Rows from block 2 of a small self-supervised image encoder, named by matrix and row number. Rows with one number within an expert belong to one neuron, the router's apart. Each number is 128 + 32 x the weight over its row's rms, rounded and kept within 0 to 255. All counts start at 0. Numbers have three digits each.
After each expert's rows are labels from the 100 images, of 14976, where the router gives the expert most weight on average: "colour at peak" is the nearest of a few named colours to the mean colour under the peak. Only what is clearly more common there than usual is listed. The data: telescope images of galaxies (Galaxy Zoo DECaLS). In brackets: how many of the 100.
# router: slot weights (model.blocks.2.mlp.router.weight, 64x192, trained with AdamW), inputs 0-95
# gate: expert gate (model.blocks.2.mlp.gate, 32x96x192), inputs 0-95
# up: expert up (model.blocks.2.mlp.up, 32x96x192), inputs 0-95
# down: expert down (model.blocks.2.mlp.down, 32x192x96, transposed), outputs 0-95

# expert 20
router.40:144170138215120120112092124134105112127148102024145128119064106123095103115128092185164153083158133114128124143158053115127127174092101101128132114107129106122144095126098129105173213133156108148170162110116122158082129121101199079063082181121104160122130107084162090157108134121125166115
router.41:089118079196123119111126152122126168169141130089121134110166070187118148131102173134102094171105151125124118130111118092168109155117116147146092159148125120092160112105089111146085133091199121114117162139091135139150131155125130080169081092110087123127102098086116133160083130129051185115
gate.4:151077132108196163099143103147111103109120125097184095119144177101145110107084089105114098135131187148106145086141174201130137129115178106159135149119113076105139114179136037154110119173152117085118141123150177149166188079091129131158168123175130172125094105132152079094124153097117163154
up.4:087197175128055097162133196147168121124141120185114174138129058163073155142196115144150155112136095138146073164108110078110145124123112108094126089154176156160108166080132190088146114058131124155162124131073089131094051136147138119104111146089151107108139164131122132116113128151141105127
down.4:160170128138134144095125137163100118146078130132173163172097176149107155121136140068135173137143087218131178171073117096189126136158109162189082140082129115079086115119155133101091131157099130111128112203095103105061142118129099135087152124135145176132162114127126070134143151144108147139
gate.5:186158129156213130151082115148144173123106080117125154107126146169144145162172060065135105085156127135097140154154122120088084149084068096181166095123047086141147114128139111123137123145166088109112120170101111125111120142142110098068126119154138080053082189175072135151144125120148146098
up.5:084133149085133120159133213140124142122046097124101075146115142084095175162136079131146097168144107117112166114090060140119185163172160187151132074172149158070096096140119101168115124093205096102111137118171134184131105211121156129114109148150180138120150216091079120174099092163094112134
down.5:142142132125121129091093173194183125158098095185112094123172099123123172081106078109114099156111152139109084117073107153132139150127171171165157160185152212087143072151040121116154148136127117062132097130150134178147078114056139107122135130100070100133247183111093130137147114118113167159
gate.6:083185140100172148174171123180132140124124135146093127148117069047112143110118130149110086069095094134071096135150169059088125074126103147112124127128137135083143202056130140171098135107172100185135124111135119178139166129107115117145113185165213158101146111092133096106126093136117074207
up.6:084191147118158155172168127198118137129110138146106102152114069043103129099114140136094079076121090153058087141137173064109097076139111144117128149151128141079153209057117143156116141094134113185129104098125118173127173122117138148160117187151202160109154100098146114099127094114138084218
down.6:127190123149069111179151085065137116103106079128156108130062180165141137119150214134131131153155120111165117138165155102162128128119072067131117064115120150164082141161132149082104108151157119171131181091119111116103152131126107107087165129064162125136134139169048121131150136165155177101
gate.7:128147140123114103157137113113111164165177136094084112110175157120103128123142116070104152160109088123108158125172113164104098099138136090076133162171114112099120118095104150165140130105096127028163127119117090154154119156132096159171128085046066153174112067147173134124133130102067101128
up.7:134105101156164137125119137146158102083097096201165139153093103161136136146104175166145118084159168158130114130072119072141148136109127156150087088083159133193146128141154143073130132141160126173113110134096184097115107102132176095091142167193160100075137166127098132136137138118195165126
down.7:122178184148106121120124178125128113114065148104140118105130133106193062175180115148144114123051113100083167093080128107140102119139112152079104127085152156129152122151134119098124127180073130151100133112092092075114146156149122107121157093087098176150081100116171108117115148114142206131
colour at peak: brown (69)

# expert 31
router.62:151103211123131154093187153142115114121127128076121087122158139125151141072111127115152151172148135119134192115137140114157169176131161082154133112089085177079144164137150053158152110212146103148121144083139103169134166149109101142121127114208163107135127102123151161183133054131122152098
router.63:121131144159138107040123157147083100123125141150175122094198087129063153133122167160096177124171060109057118153100149103186086105137225108081117090142152167116159099183151131117092118111144083067103124107142150101090113079162150148110133143112137140156127176123147088091110156088104145099
gate.0:045172116119116099109185146191090039132095140157100114170101137188152124155104133174171094156139111082149148133156076087109091118128136084103127158130092157115086101152143169172102139112043123151109132104138106129098094163128091154159078105176100172132161119094103109138077141194087118146
up.0:147114099138100165084088109078133155080101130103088146098136150189062143131169185097128158126112109119162138132090102142125190139118152112107139148157175185118132130040046164140045119140115132132134128165174149090116118109127090045193094116059102131131130149137031094128112132182172072096
down.0:167147099061079130163143124122164146071116111187143095119160114107127127173091094182059153107110152153114085155066159129150171145108134151101109060101075171122110166170145160103081086120147166082133130125156147100158189132102135123174082143125162125100166164107103119085185108161120144118
gate.1:098118109127171150123124130156168137074105140113121069149130137096121111156106128134123073026141115110098108106192178069160153132123140156153081151132126149125123165091157142131149154067155113148154116154146171139158125056095121120119182121081122138138121076119071135089180153113165125183
up.1:095148122104125131097089123150151129085092141140124051139143163107128118158079120108139100041148116099136128120201178082162173134115141162156075138081110167130144196092143161115171122109131112119139124137141155128158128061061110119131149124097161130140126099139082121093187148143144144176
down.1:156171138086073117071135099126114123148168159165163103086157131141080114069103135147170125124149106136164109128113151214149192111174154090134162124058123172165101218137120149068133153179138123066133176156149149139144133089150172154132101149169186186116105144156085157202098135155075155155
gate.2:148150118127144109157145153130173151133185091109083116126096170040131125167107102127070091170131140091203074117145118192099072146146107121080107117113099093128099093144092103144128208124143149081181116152154117129122121090079137100096082160043122097146097149115184129117118100113142138111
up.2:132121128172165184078162105148085105112116114177155130170137088200108180137122131146155132052149136135087166149136174092155160091144164203153119146108157139152132117125172176140164078116133090165041144066066120163131113147153089179142194085145121146126112115157096158107167158141148143134
down.2:123132094103115157107160116108064121165161125056129122152087104136095135179186098098205104159091140151159125117218095131075123106152091178128144097097170102102081089134070133181140179148148087077099154103185175129133104145123120112107154154117117138119108116140123114090076090080150154173
gate.3:086088123140188080155170141143163133107122158133150087072189119152173120123136088122107157142144127159105112102200127120095105147139103138138126163151144118111162113104155077158150133111064065094170082110085121138111076126109147140068147150158155060161111073057127140148143129134087111131
up.3:100090118149158119155196119120154146110139122130140098069167116165134111107070088141067124117145123154137091131187097133121124177120124106119113165118144119150210109135147080136138168123066088078200083110095132134118064165099150137108131119145130061164129103096140177197133114130066164127
down.3:151149170095144092138113123130078081147129154124133104124141144165151133099101083086104090121101112175134162123134154096167097148071179190155104114141104163239086114144141149130150123130088134106143111140138128125136179151117126172077095122157125144117105108210129076153113104121154088163
colour at peak: brown (85)

# expert 3
router.6:180093158080151128198168102087138178153110119078109118085098137164159175193135117130105173070131138095146103082146119079161182111159078157136131114113142180109147099113149104154105154131125135120235127119128070086134140113151168127156143121166191203113204145102141157215158086102142126158
router.7:174137082121158108142166093071158179142075110039134106140103120121126113149104139106156091100102188153163146071175091125109166154170122051124149111099168129138114131125149103141102177176156129081104148143125147086160099169180179054142160099163227184122163145121132061185111094173128073154
gate.4:127172135096117141129167097066104157124135129122103198110117174196142160161213084127128106117140065095110106106104142127108148119166137129087119133185150100121112106087024131071146106172132138127128122080151173131170103067140131172098135166134174171179122150113182127149071113088147121159
up.4:108138120120126142151171114173105151150184101122090119186130143142164118172134122108138136106134130094168104127116124137093101077154103183186127110119088079096110070101045123100093172101119111183141155108079167103174104143083138119054122180102146155152159106129142111153096104156167076141
down.4:118200142122095166119145147111127125114139129107137116132145160141158152162131157107102144103137102116091121072123099153080108091200130138123164087140145094065099126118086130139110135123136154176132178079150180188136111121148100112153106144164110145177045115139145142082099089150105107140
gate.5:096125108127125140077115109141137140085129124129136129118180154148110152140114131085151103110173159122112150097106182151147174122189146115170164129106144169114131155136128144078139086194103110119092155139155139105144099035146140055124139102141190075144129161156116100108132125146147077139
up.5:146118150130152107164144148107115123174131122114131129122082093103172107114130125175118171151086099137145106150128072124105092129085117131101093130145115095128139093109135103171083164065123135134163091106100127136115149213105113181104126161128078160100141105095133143151119134121111170116
down.5:076161113128149111142108149070155132085121133161088138070147055102148154150131095107143170140164129149149050104061185135110159135188106120110135066074164148177115127110152166103126135155135134110126129147098130104132124100122088119142060155094137148132084148116126052114127151062152109134
gate.6:183109087107120076158096171130074144087167163116118171075120116162103110159097136168119117151126170215131108206151121031132112129120155134137108119102139099091153171163135146118118090216145163156144104158128139102132176171132095104103122140180080149106110143174124191147103087186090155093
up.6:157136133127101108114144126124155153183142161081145108110098144114160080133098129130140077143168139147171144188110141138175162159138085125096103101128079082136104167154118153129087151156106096178135118124116134148172119114112155064095150141057139134092199176194168140126162126187063122122
down.6:073154137126106078142113147112068149135101153118124060149124137148101094089091069154097144171116142129106122167157126077139186141133131117164134179164183141104095178160102152142127081093151157156189102157201120146120208135125155164098118127172098136113140098143101174162130106084111108136
gate.7:113169155158182116132138118124101152203118155142150175118116097120141119098097143158169145154104120176126181183105159091184135067117147127071167159123154154129151162122087150163089083121130174123151098132095122117140138074073112169117100086113119136146155116196178155147126134188128184132
up.7:122167118140071150154117112099128128145143040145128130171167149139142128174178114090141132099149114091112103118182089131088124106164128147211104080155110095151077092110144150096156190122075124177085141139149182135152096122159187089101126184098141141145069105082115117182145101103155102156
down.7:103191097158112110162111149098141081087119136125114150096164177134113138135124124106143181136160117102084093108064138204070110156173146127126159085184135089107125095062142102101144154139111135162119105084161140189106061113101127157150148147111122057151044106123133146100101097118144127132
colour at peak: brown (34)

# expert 15
router.30:148087184171097128141057113143154132178116077074163172178072119087157194093129128166099141110153158117027155140142131073091102146158134119079145147212130125104123099130077124142155139126144138104119057101092138095107140122158150077114188165177133106068101152187155087106115100113120082128
router.31:165165167175154076138087077172073149158132131093186180125089164127166169103195168093122133096177091098093145118133096088081086172145118067111123107155159121080106059121079121069188085117138147097117079100141085101134108149094104088075136155126122054112146115163150095123104133078134064141
gate.0:150122107137167083155123112169142095124109146139184163068157124109112164101144070125057165146096106110110112159083213170122085131044095067115133145190059155037156115119057132149127098194190158169133100158102119190076109147124114143147111133105110139177144180134167148107100116140129121102
up.0:151125126108174166138114145096131154085120057151094128194060143128143141129081163148179141088192128093146122129111053078142166114161155196168132094109153096152111141128124120113119154090073139085145142135115144115143101121112169086120160121115150117087101094076115110176134065130153091189
down.0:139110128136145116078103151080169052067089114189117151171162075105119183135088068146128141150151103120127119137037099102102178136131133189151134079127155047134132106115120138088124142119156093107080140150111140148110106103118137104097155108124135160165102168050140139116125120086082122182
gate.1:110140106069192164093143091134168160130129085141096062154105180150106162117177126130147115138158071132113163128122123089104145141129146199114118154112098115165129077112178136106127087138136076118113090139157126181120140119129143137170110115066084100177110196154092069142147123111146095144
up.1:141196161090091122113107118152157063159096132120195130099117105132125153163147146156126098131139124094176111134179114151153117071117134164111175100125090078204079143099090092132079105132154141166112117120111084165098150160091122120130117101148089115078111138112065155132161063064189127092
down.1:118093172200098132131126210111078132080143087110137138159097104117096181208101110139119117136136127054098126128169131109148113171125111115127127139156111135116198184135155119151164126117133138140146150111121150137126082179137103070160159151088126086170113177134139153082193120099150143187
gate.2:153101181098133134133135173151050106140053110138103184098108133151137074131167130145105133064073106141137175089149176118119152139156173085137157148129163100103131102136173121118123081075150128042141152141071152086094131160120165207143105116164224133124097081127136144113121116108164113134
up.2:147049125138163192121130125142102109098097105210084171129133148126090127178111155167115124097095175159130141086093142095121154155140131114142128185129166104074166087159157122117094075105087084041138167146056186077132134111142142173129120093148123177174130101093178114105073126145114159153
down.2:140105140108131117142110136079155090103109080183132156137111119109214127197077161156112150197109169133139149104178118072097103055085155179165119133118108096129065118157145086127089138143118160119162115163122177054119133174120111087138067136171115135163140089109093147118105172092104184104
gate.3:158117129145068155163138138077133110191189133121145118126089069142114073177059144135125135154149121175112134164136188118202132123131145074080114163121057152160129153176109150158111107187152152117124155126130098166130130125125144157084102126115064169100096192132105147115115114107098175083
up.3:081134124129185136092134117128132151058086122135106142130188183119130186131185142073176140109115120062155107090136065169069130154130131194177147079155153113114144148075164096104115123100080094159144140139124177114154104157108122111179141116173187069107161073106140138101127104143141108180
down.3:106058115145150100135154074112183091123108148179112116145175106080132187111132120100078135159094118100144183061109086188077146096155148176154136094150181126120125147124072120138061140127134103103063116148132195140157138144137109087182120155182159082150149072086189146046152133126133096183
colour at peak: brown (62)

# expert 1
router.2:125099104127116166190210130119142126081105136116102108155146133187120150096163137085157141168160118126138116111182120158140197145121207118115148102117209150085105128139161128152043115075177130170174178123137175127164082122102113107171122104139141153144125137124129092088152101146158151162
router.3:108124160132095113166110139088109133130107129129136116164160107149102175108160112124167171170162136109133125054198129163176171158137177083117095161128159112080095145079130122166077136091157060104145210117143140206139170127140129030149164101132085128111117190093116082147072107121180151209
gate.4:135192138117146171181096038169116094217091159105098156183101163075152054131137120184219160149149142133104134095116117077144127171093115058070128180131130055152128123144148137133080147088140129129100138101135102103095123108132098134117145138150088160110141104138123086182123104118105104064
up.4:145046122171102116112106107089126181094140116112142120074157114195112132147092148088130119082083114090124135067122151139142129072152133124167136113133148149121106118091109123138122139148093124155121165118144150097124146098112169159113140105114130102196091119093147194183135155124129122151
down.4:145086137118178137111108128183086122120121170106135125158130147144100144128106154135207162126133132117093118118117169099170126153116179140109159081099107061081145131123146180125067103131145116141135174016137148136167097098105124157126177078118113094062110168150113129102136084140165114151
gate.5:112077109103126184196154110111102143120144146163150127155129068130102106094159171168144144161132098171126109127097145172146192156222138085110137108062128148137183157160103057163130166149171193108106178123112123092119114149128153108184082151160095103115168180076118092181100123142144209164
up.5:165165130118117092117106163107129089155138125121161156138043149127085096187153140111167124110105104097150098141130176135164114170061160177160173129093050115121095097129199181146111124145130153178133138139138100152112108085086124145079099131115184136115079127151120122116157131109123078058
down.5:111087117162148111153127124142187145150146203162109146145156138083151124127136176136153149131098185127174108128151133078068128153159086132117151076111128131120171090174154087161058102078133131093146135166158120139088110158118120143128101142165130076081134120100147101114125131169176140094
gate.6:141101082176111115131117114167102172171098125088111086095118058126151166122070129097122147130123196146152151147139151134175068114152196121140177156130104147110108160144097149113153167200143140147156149044108073081138151195108121154126080118122131142127131153142163121145131164141100140112
up.6:109160152119198128187098182130184123124122141136121104145121137162171125086138132125137098098118133127115147155139158097129106114137125125157148125170077129150105116112151114149096197155114163174093183112160104178126157113123142170104152192139185101045095125097151076074176105143154157152
down.6:092117181078103116156130128097137136172172097129132089149084122124141052128198165144149098113125116114103136066193126127102063153096159115123140174118114065135119106115148132155171166170142091149155113100125181179111114141154125090113172212133122073132152128135126121137126091118154069124
gate.7:089113175057137156169114129181149171180109150152146149152102158088125081131106133136120067126097119124080124036120227170189153110131121129160129151150061129137119122112117086165132139083124110196095138067118160117192142090127108117114110105166165118127094138115110140107135094143149185149
up.7:122124121118065091101103084116083204189117115119093117069166120164106096148106123096121115128132142075150084129172119157144178121070142127106120174147101153132150125143093187142150139163087122130117154154106099106184062176137081164174206063112132087120126115130148109117099185190088126106
down.7:136112129142116090135056125111149111127103126104115087125104107137153144103135084137078070121114171144107178115202092181154108124131153139118109173153023087216101157105133084124158122085184127108133175126149135124206125110115063140063122090149131159081149154106096140139159112142134140146
colour at peak: brown (84)

# expert 21
router.42:168199127124120173122135159178126120085129165098046114122149134121126142113149151113121146143081190079157136110178113125129181128087109121115133154172095174093114095145126095119130119165072072125181141136103153137089167200097136127183103092127122130100124108135167081064182128118138103166
router.43:163131183131145087189145155129144090127151200105103123121083096085124139108146147126149125147134207159159102120128086128129144140133143140100026113161129091105127109203157084159093129148139134134198143148114103175088173138081168161158097159176165133131125153141143144135119093138138106103
gate.0:098126089098163124031126118171155113134105105109089140139103121135112159222093112091141101102148085119099169133179128137147127141049145180162117114147095065098116109100138109140081168081138151134127166191145167137120155135091104121109136107151133059125145107117067086142178119100115158108
up.0:172173132183119174150132115122134114121151106097225103118129168140138111063148143074138117134092091120122069117124085113121150087187155105143069125130153141109138161128109153105118104154127102101122116122076116130126118109138162164165145160147153181133067126106192186138079121174156058127
down.0:140168153147118192182127158126114120109103091101143117090143141119144132077166118207153131166125095093112099128042108107088072112223099083131084152113116108118141094139089149054159112143119152109133139129111112152108083185135154120154182173099139150155182200104162136138127155104138098136
gate.1:223069115115138098167135186137117126162116113177109165146138150131133118168148079106138131097177133111178136080199094103115095140063127083131101084130158124071110094080170146151143126155071081161098108078117133190104134159083141168097117130140185185112124075137145126088146112130125141102
up.1:207082113098136106173141171154102142171114123192105169136127156134120118177133090097159125103169115101178149090202105093128098130042123071135107083124140121073111103088175133158123129148062104176088127091135130190106126165093134154115156128143173176115134080138132138094163105138112144125
down.1:155087184171150121094160115093104170162135118118151144102170094165164090061109129133090078098138148179143112157121129117122131138065119150166136163119110125167149165143133066171126152123102133125119099051109102126089120096124123132117129139187134161133123138109114123172064200135093183122
gate.2:150074172121123123127115145148177112091153099135152048121138157132166076151119056121123156189135076143105138106115092158169100101134133111158149148147159127142156184120126133106133155123093142135115160163102095139109118076128108165083178140143149108154089063151095117121110036121161055173
up.2:122106164087113119143129150113143115102109087097194033094106167154154086164145101144098113194146105138073190065118114127137167163136102097128130140134188130149177119141128154103136107104109168125123163104138097156089119069094090156095187148151128108147077081150122122130122076136134060203
down.2:158103156178068124120091160159192135153146124119116079077163153071182091135093144129123152134145124181106181139084114146183069122163082103181124112064131138133142140059141112099117145145119154155169093107082046105162131148118140133106168202132163085156169080135093179104136101088163079101
gate.3:116090169121141164118120112111183166172128142101084120132125054129127104135135127177112143117093158086092075120112153117141134113105085109046167150160150137147110106095084128110112187125129099108114127161135118113062118154138097167187018134130133148112163153086097140186131096126112113151
up.3:105092147186091138075104109153151163126100121055180102124152116154109099136139138208128106137049151108110139101161137146113141145163162183078160080108157175116155134156123111180115137141144198101111156141165131102104144120088090125200136064156141082148147084156080187108154184172115109176
down.3:102095184149171118115149165118139118178197146125104111147128120177138127145158065101118175097097148172114132168170160173127081122112126184101141129080154150152183145077190129154172131145167132118093105140081089071127148118149100139099102052153148097156159059167085138114089134063190133093
colour at peak: brown (54); grey (27)

# expert 5
router.10:195115162177094159067122154123145115103132129150163155182157164105080136100139092157102162161109174122136128174154143142152152142105165099160086114205130174142145088143116094141116138079151090112152099135138121144129139146055171096152090136137064101139131150112135142092191117134106191127
router.11:101138152175070152085099148156208188119158155126197121117204085096061194118144139119175122210157122132077088117107109092158167192164133142169135089092101160100152118136158135156115175116136096171170127191118134105113112111118115169166154108140095133141150138094080096114109126087154178110
gate.0:127140126115147088205109113151144125138124104202152114119116129135076137091177122147095082115131081184090136133117117127112098133179113080105124188092196089128092107137120130085207117100165127060131105126117111121207103160175116165119119197125144093154140157121185146098101087123160151159
up.0:098095115109136174127146148139083131060137178104152107132138108151110117090140131120186101107143121155126170097181121143172167088139184156099177128096139133165099204105132107206155104109159137113101155140173121141126131122140090115131085148129169184177089074154145118152097069150163174139
down.0:118139146170150160110172121103118121067146115077123080152111095143121103150128191118166125176155162137147128136136166152139160150092126159135095134088110153128205187167170170156082127129143143137158155053145149153092116073181084089123090136077140140153101146186105072153180135125124151077
gate.1:087120098171111118134108173164116119121129191118165063158144142190128088163132120147123080100091097124145116166081044114089194068122090125094123132085137147131142065123133123112127150142149068157118111156163120125154076086131157126159124135110090118162124083167108103098103104147165106136
up.1:154169089118135148156151174154110144097116108149135183088122120123130148140128119129103149077042101126108077114112136174129087137157132062063098107122218121081108056171143111146117132111110147178148143133094086106116134176145110129132163150144092171155104159150192087100069179115183072226
down.1:153207124068136110183133088103090113132116127141105127119107192121142088137167082137118150061122127120103122135181122189124139077189048138122110130055194135112056133136152096146179128079137141115168142117106103075117083143144164145133116083132146170133078133124151112078074089157184087130
gate.2:130141106032137178172130160130088135125122053137076179145138139102134142128110160129190171115157153158151170083072153159145170130075143118138090110105097128113152125086091145085077091172033159149124173122090114141119123125104123127171159124160073152160123117125094175090114120115091075131
up.2:148118099112147175174190078091128169178188125102104101137155059077158119143113113060155169093103149108154137107138066106130200079144107142102125107124167134141146084130059146110126136139131143104107118148107125174147182177098132107115123158159129118174097097105189170096182141106112085146
down.2:110139067077136109103134129101175107142135134158132138115158082178164075147119046075130080076093127116160118163131156126062160047174132157134121089108156088142133079133170107105118171159121104086047098134123119198127149084139060124118155087129137165163107125060171168085190169051135088147
gate.3:102072085129114124129113126154148132151049163103140105118133080151115146125109128087152105113105082141113149125184113117142085072193120118192114112126120049084091091149188131181166134146117147081085191142105123128137136114196135114113182133086109091150147146131090155095136108114120090223
up.3:158087054132168079204175153155122198132126117161093129139083123120148099199144124136121115157089166142097127153193132113137149160090128092099124086166133156125153157138169125122141115104104131188156104128104136120109151159121145088086156170109124152171171132092105162153126156044166136170
down.3:221136129137157070160125108100151119146093133162124153122129107124203056187089132166161072071090199165135144166128136114151131057094130163133141107120144125143122193133107177114131129092105130086097138129078139143104135180133165147134132086145154117108087095134139151132123121134153130189
colour at peak: grey (77)

# expert 25
router.50:111113152161159108171172169058116146106145105077158121167054130109153088105092135079158154116110102183167118102116090121149114152133138095150043152108106068116139095079137068133151166140171050163177086100082102146099121112115126148099128108068122142122162075150113082102099155105122189145
router.51:124125129128159094130129136168150078169126142126121101134121117134123097097143099141127126120120102060121116102181111098154112156125128116099101114197126104184117101182129096156092090097141100064157078072112121114148066106096140158118149079137155061136113109134091128087147134092103110120
gate.0:114157129135172158111134144173160182079106110181149108120110170126117143090098120158084060154152149173087121144091114133162184090130119118119113142095175111154130139150107196111083114103081117099111118123143130135122147129110187099158102113073142136108083163113114088127128121160075157189
up.0:135108142120078128140152081080131064163148139073119130098171085152159132161144149080158181079085129129159125100135161171121094148158110149143160125145072169132110138123112056130104145133162123107148166137101130122146112140131077143117132129202117090143189074088151164123132150115187094097
down.0:112151160171134167068092123089156158116114100130119112090159118151108166124110097086137103098124071102087062179086130135124155140145158217119144112179087112138115165124109117088167086135146114153119109147096065158115136066154144099091106116081165116127161154139056124119175136124112131188
gate.1:138098147131102119123139115088180105140132062159120135112149123155111135094096104127114169167135162106108108119140128136111152189114120153164166078096113163113190082108151136135185071165141093183122097084152133165121148161112124090088146131177108154160146183142103174129149118143093129116
up.1:128088135120152119072097110141206167164116122172093113059152112153084117110049083100143127131131143149141141074160157191119173153120135118142144108111096224107172111149152096135183068167131099131102127083149138126122174170135102123082121115175113109170122180121094137134139148198112144121
down.1:152158129150084102143145146140091148135098151095112094119180169098159130143089154146128091083128126100135092172140144130121056070123068163135100152060163132142084163149131097153101157133104168133129141163137138160171134082114174107137156142089124081116161112131089150095219107136138143083
gate.2:177134145127137124156118060123080049155155123087167115101086191115206137194099112095085145092122140131158127130107153108108129201168083141120088112123026199157081142135124153120186145082156139129117131188144114129109144119130134161120092165135183141094122102096130101128217145158104106117
up.2:127135106129178112127151180145101157082113125140116153175169135118104137084176134098131097175131087145094100153114159139089184089134159140135119097126208142099145067098088108144125150124097127142120057073142180130106079147116165141128147097123085111137124158165161152124076112098233082162
down.2:147109200168098144102090129160071114167138126102143195110168133113074157215123167150123126083119130196107105178105167104159201124166185162150094094135128139140099106139145085168090092130179095147123182145117126143106088057140141094157158095145111116105122140159183124081212182164131097093
gate.3:197085118166125117135115157161121065115137114146141144133121149135106070108063107166122138162162170178180089165120170076151128153116171103198069108088076177144144136200166105070175135174102130119127153101101166159117152164124155182073125145164113126137123144151152121136176107166099192113
up.3:085161157081132171113189083132035111179150120177155133097133108149143151158157112108110097194107099142143128139058130091109106126116099165078135153142128114124120107122088159144135120074141116110133132190151089103125075119108113104153100163116113102161137118115136132118076132136149041114
down.3:124113149122151152082119175108145134116108053141151120136040172153096128204185086145144149110088101144151153096150137123132146108126085186185173049110126157121156045124170146124115093118145062124110131116101111147085153150097148112082154081141121136146120119114075098150117145094150117140
colour at peak: brown (65)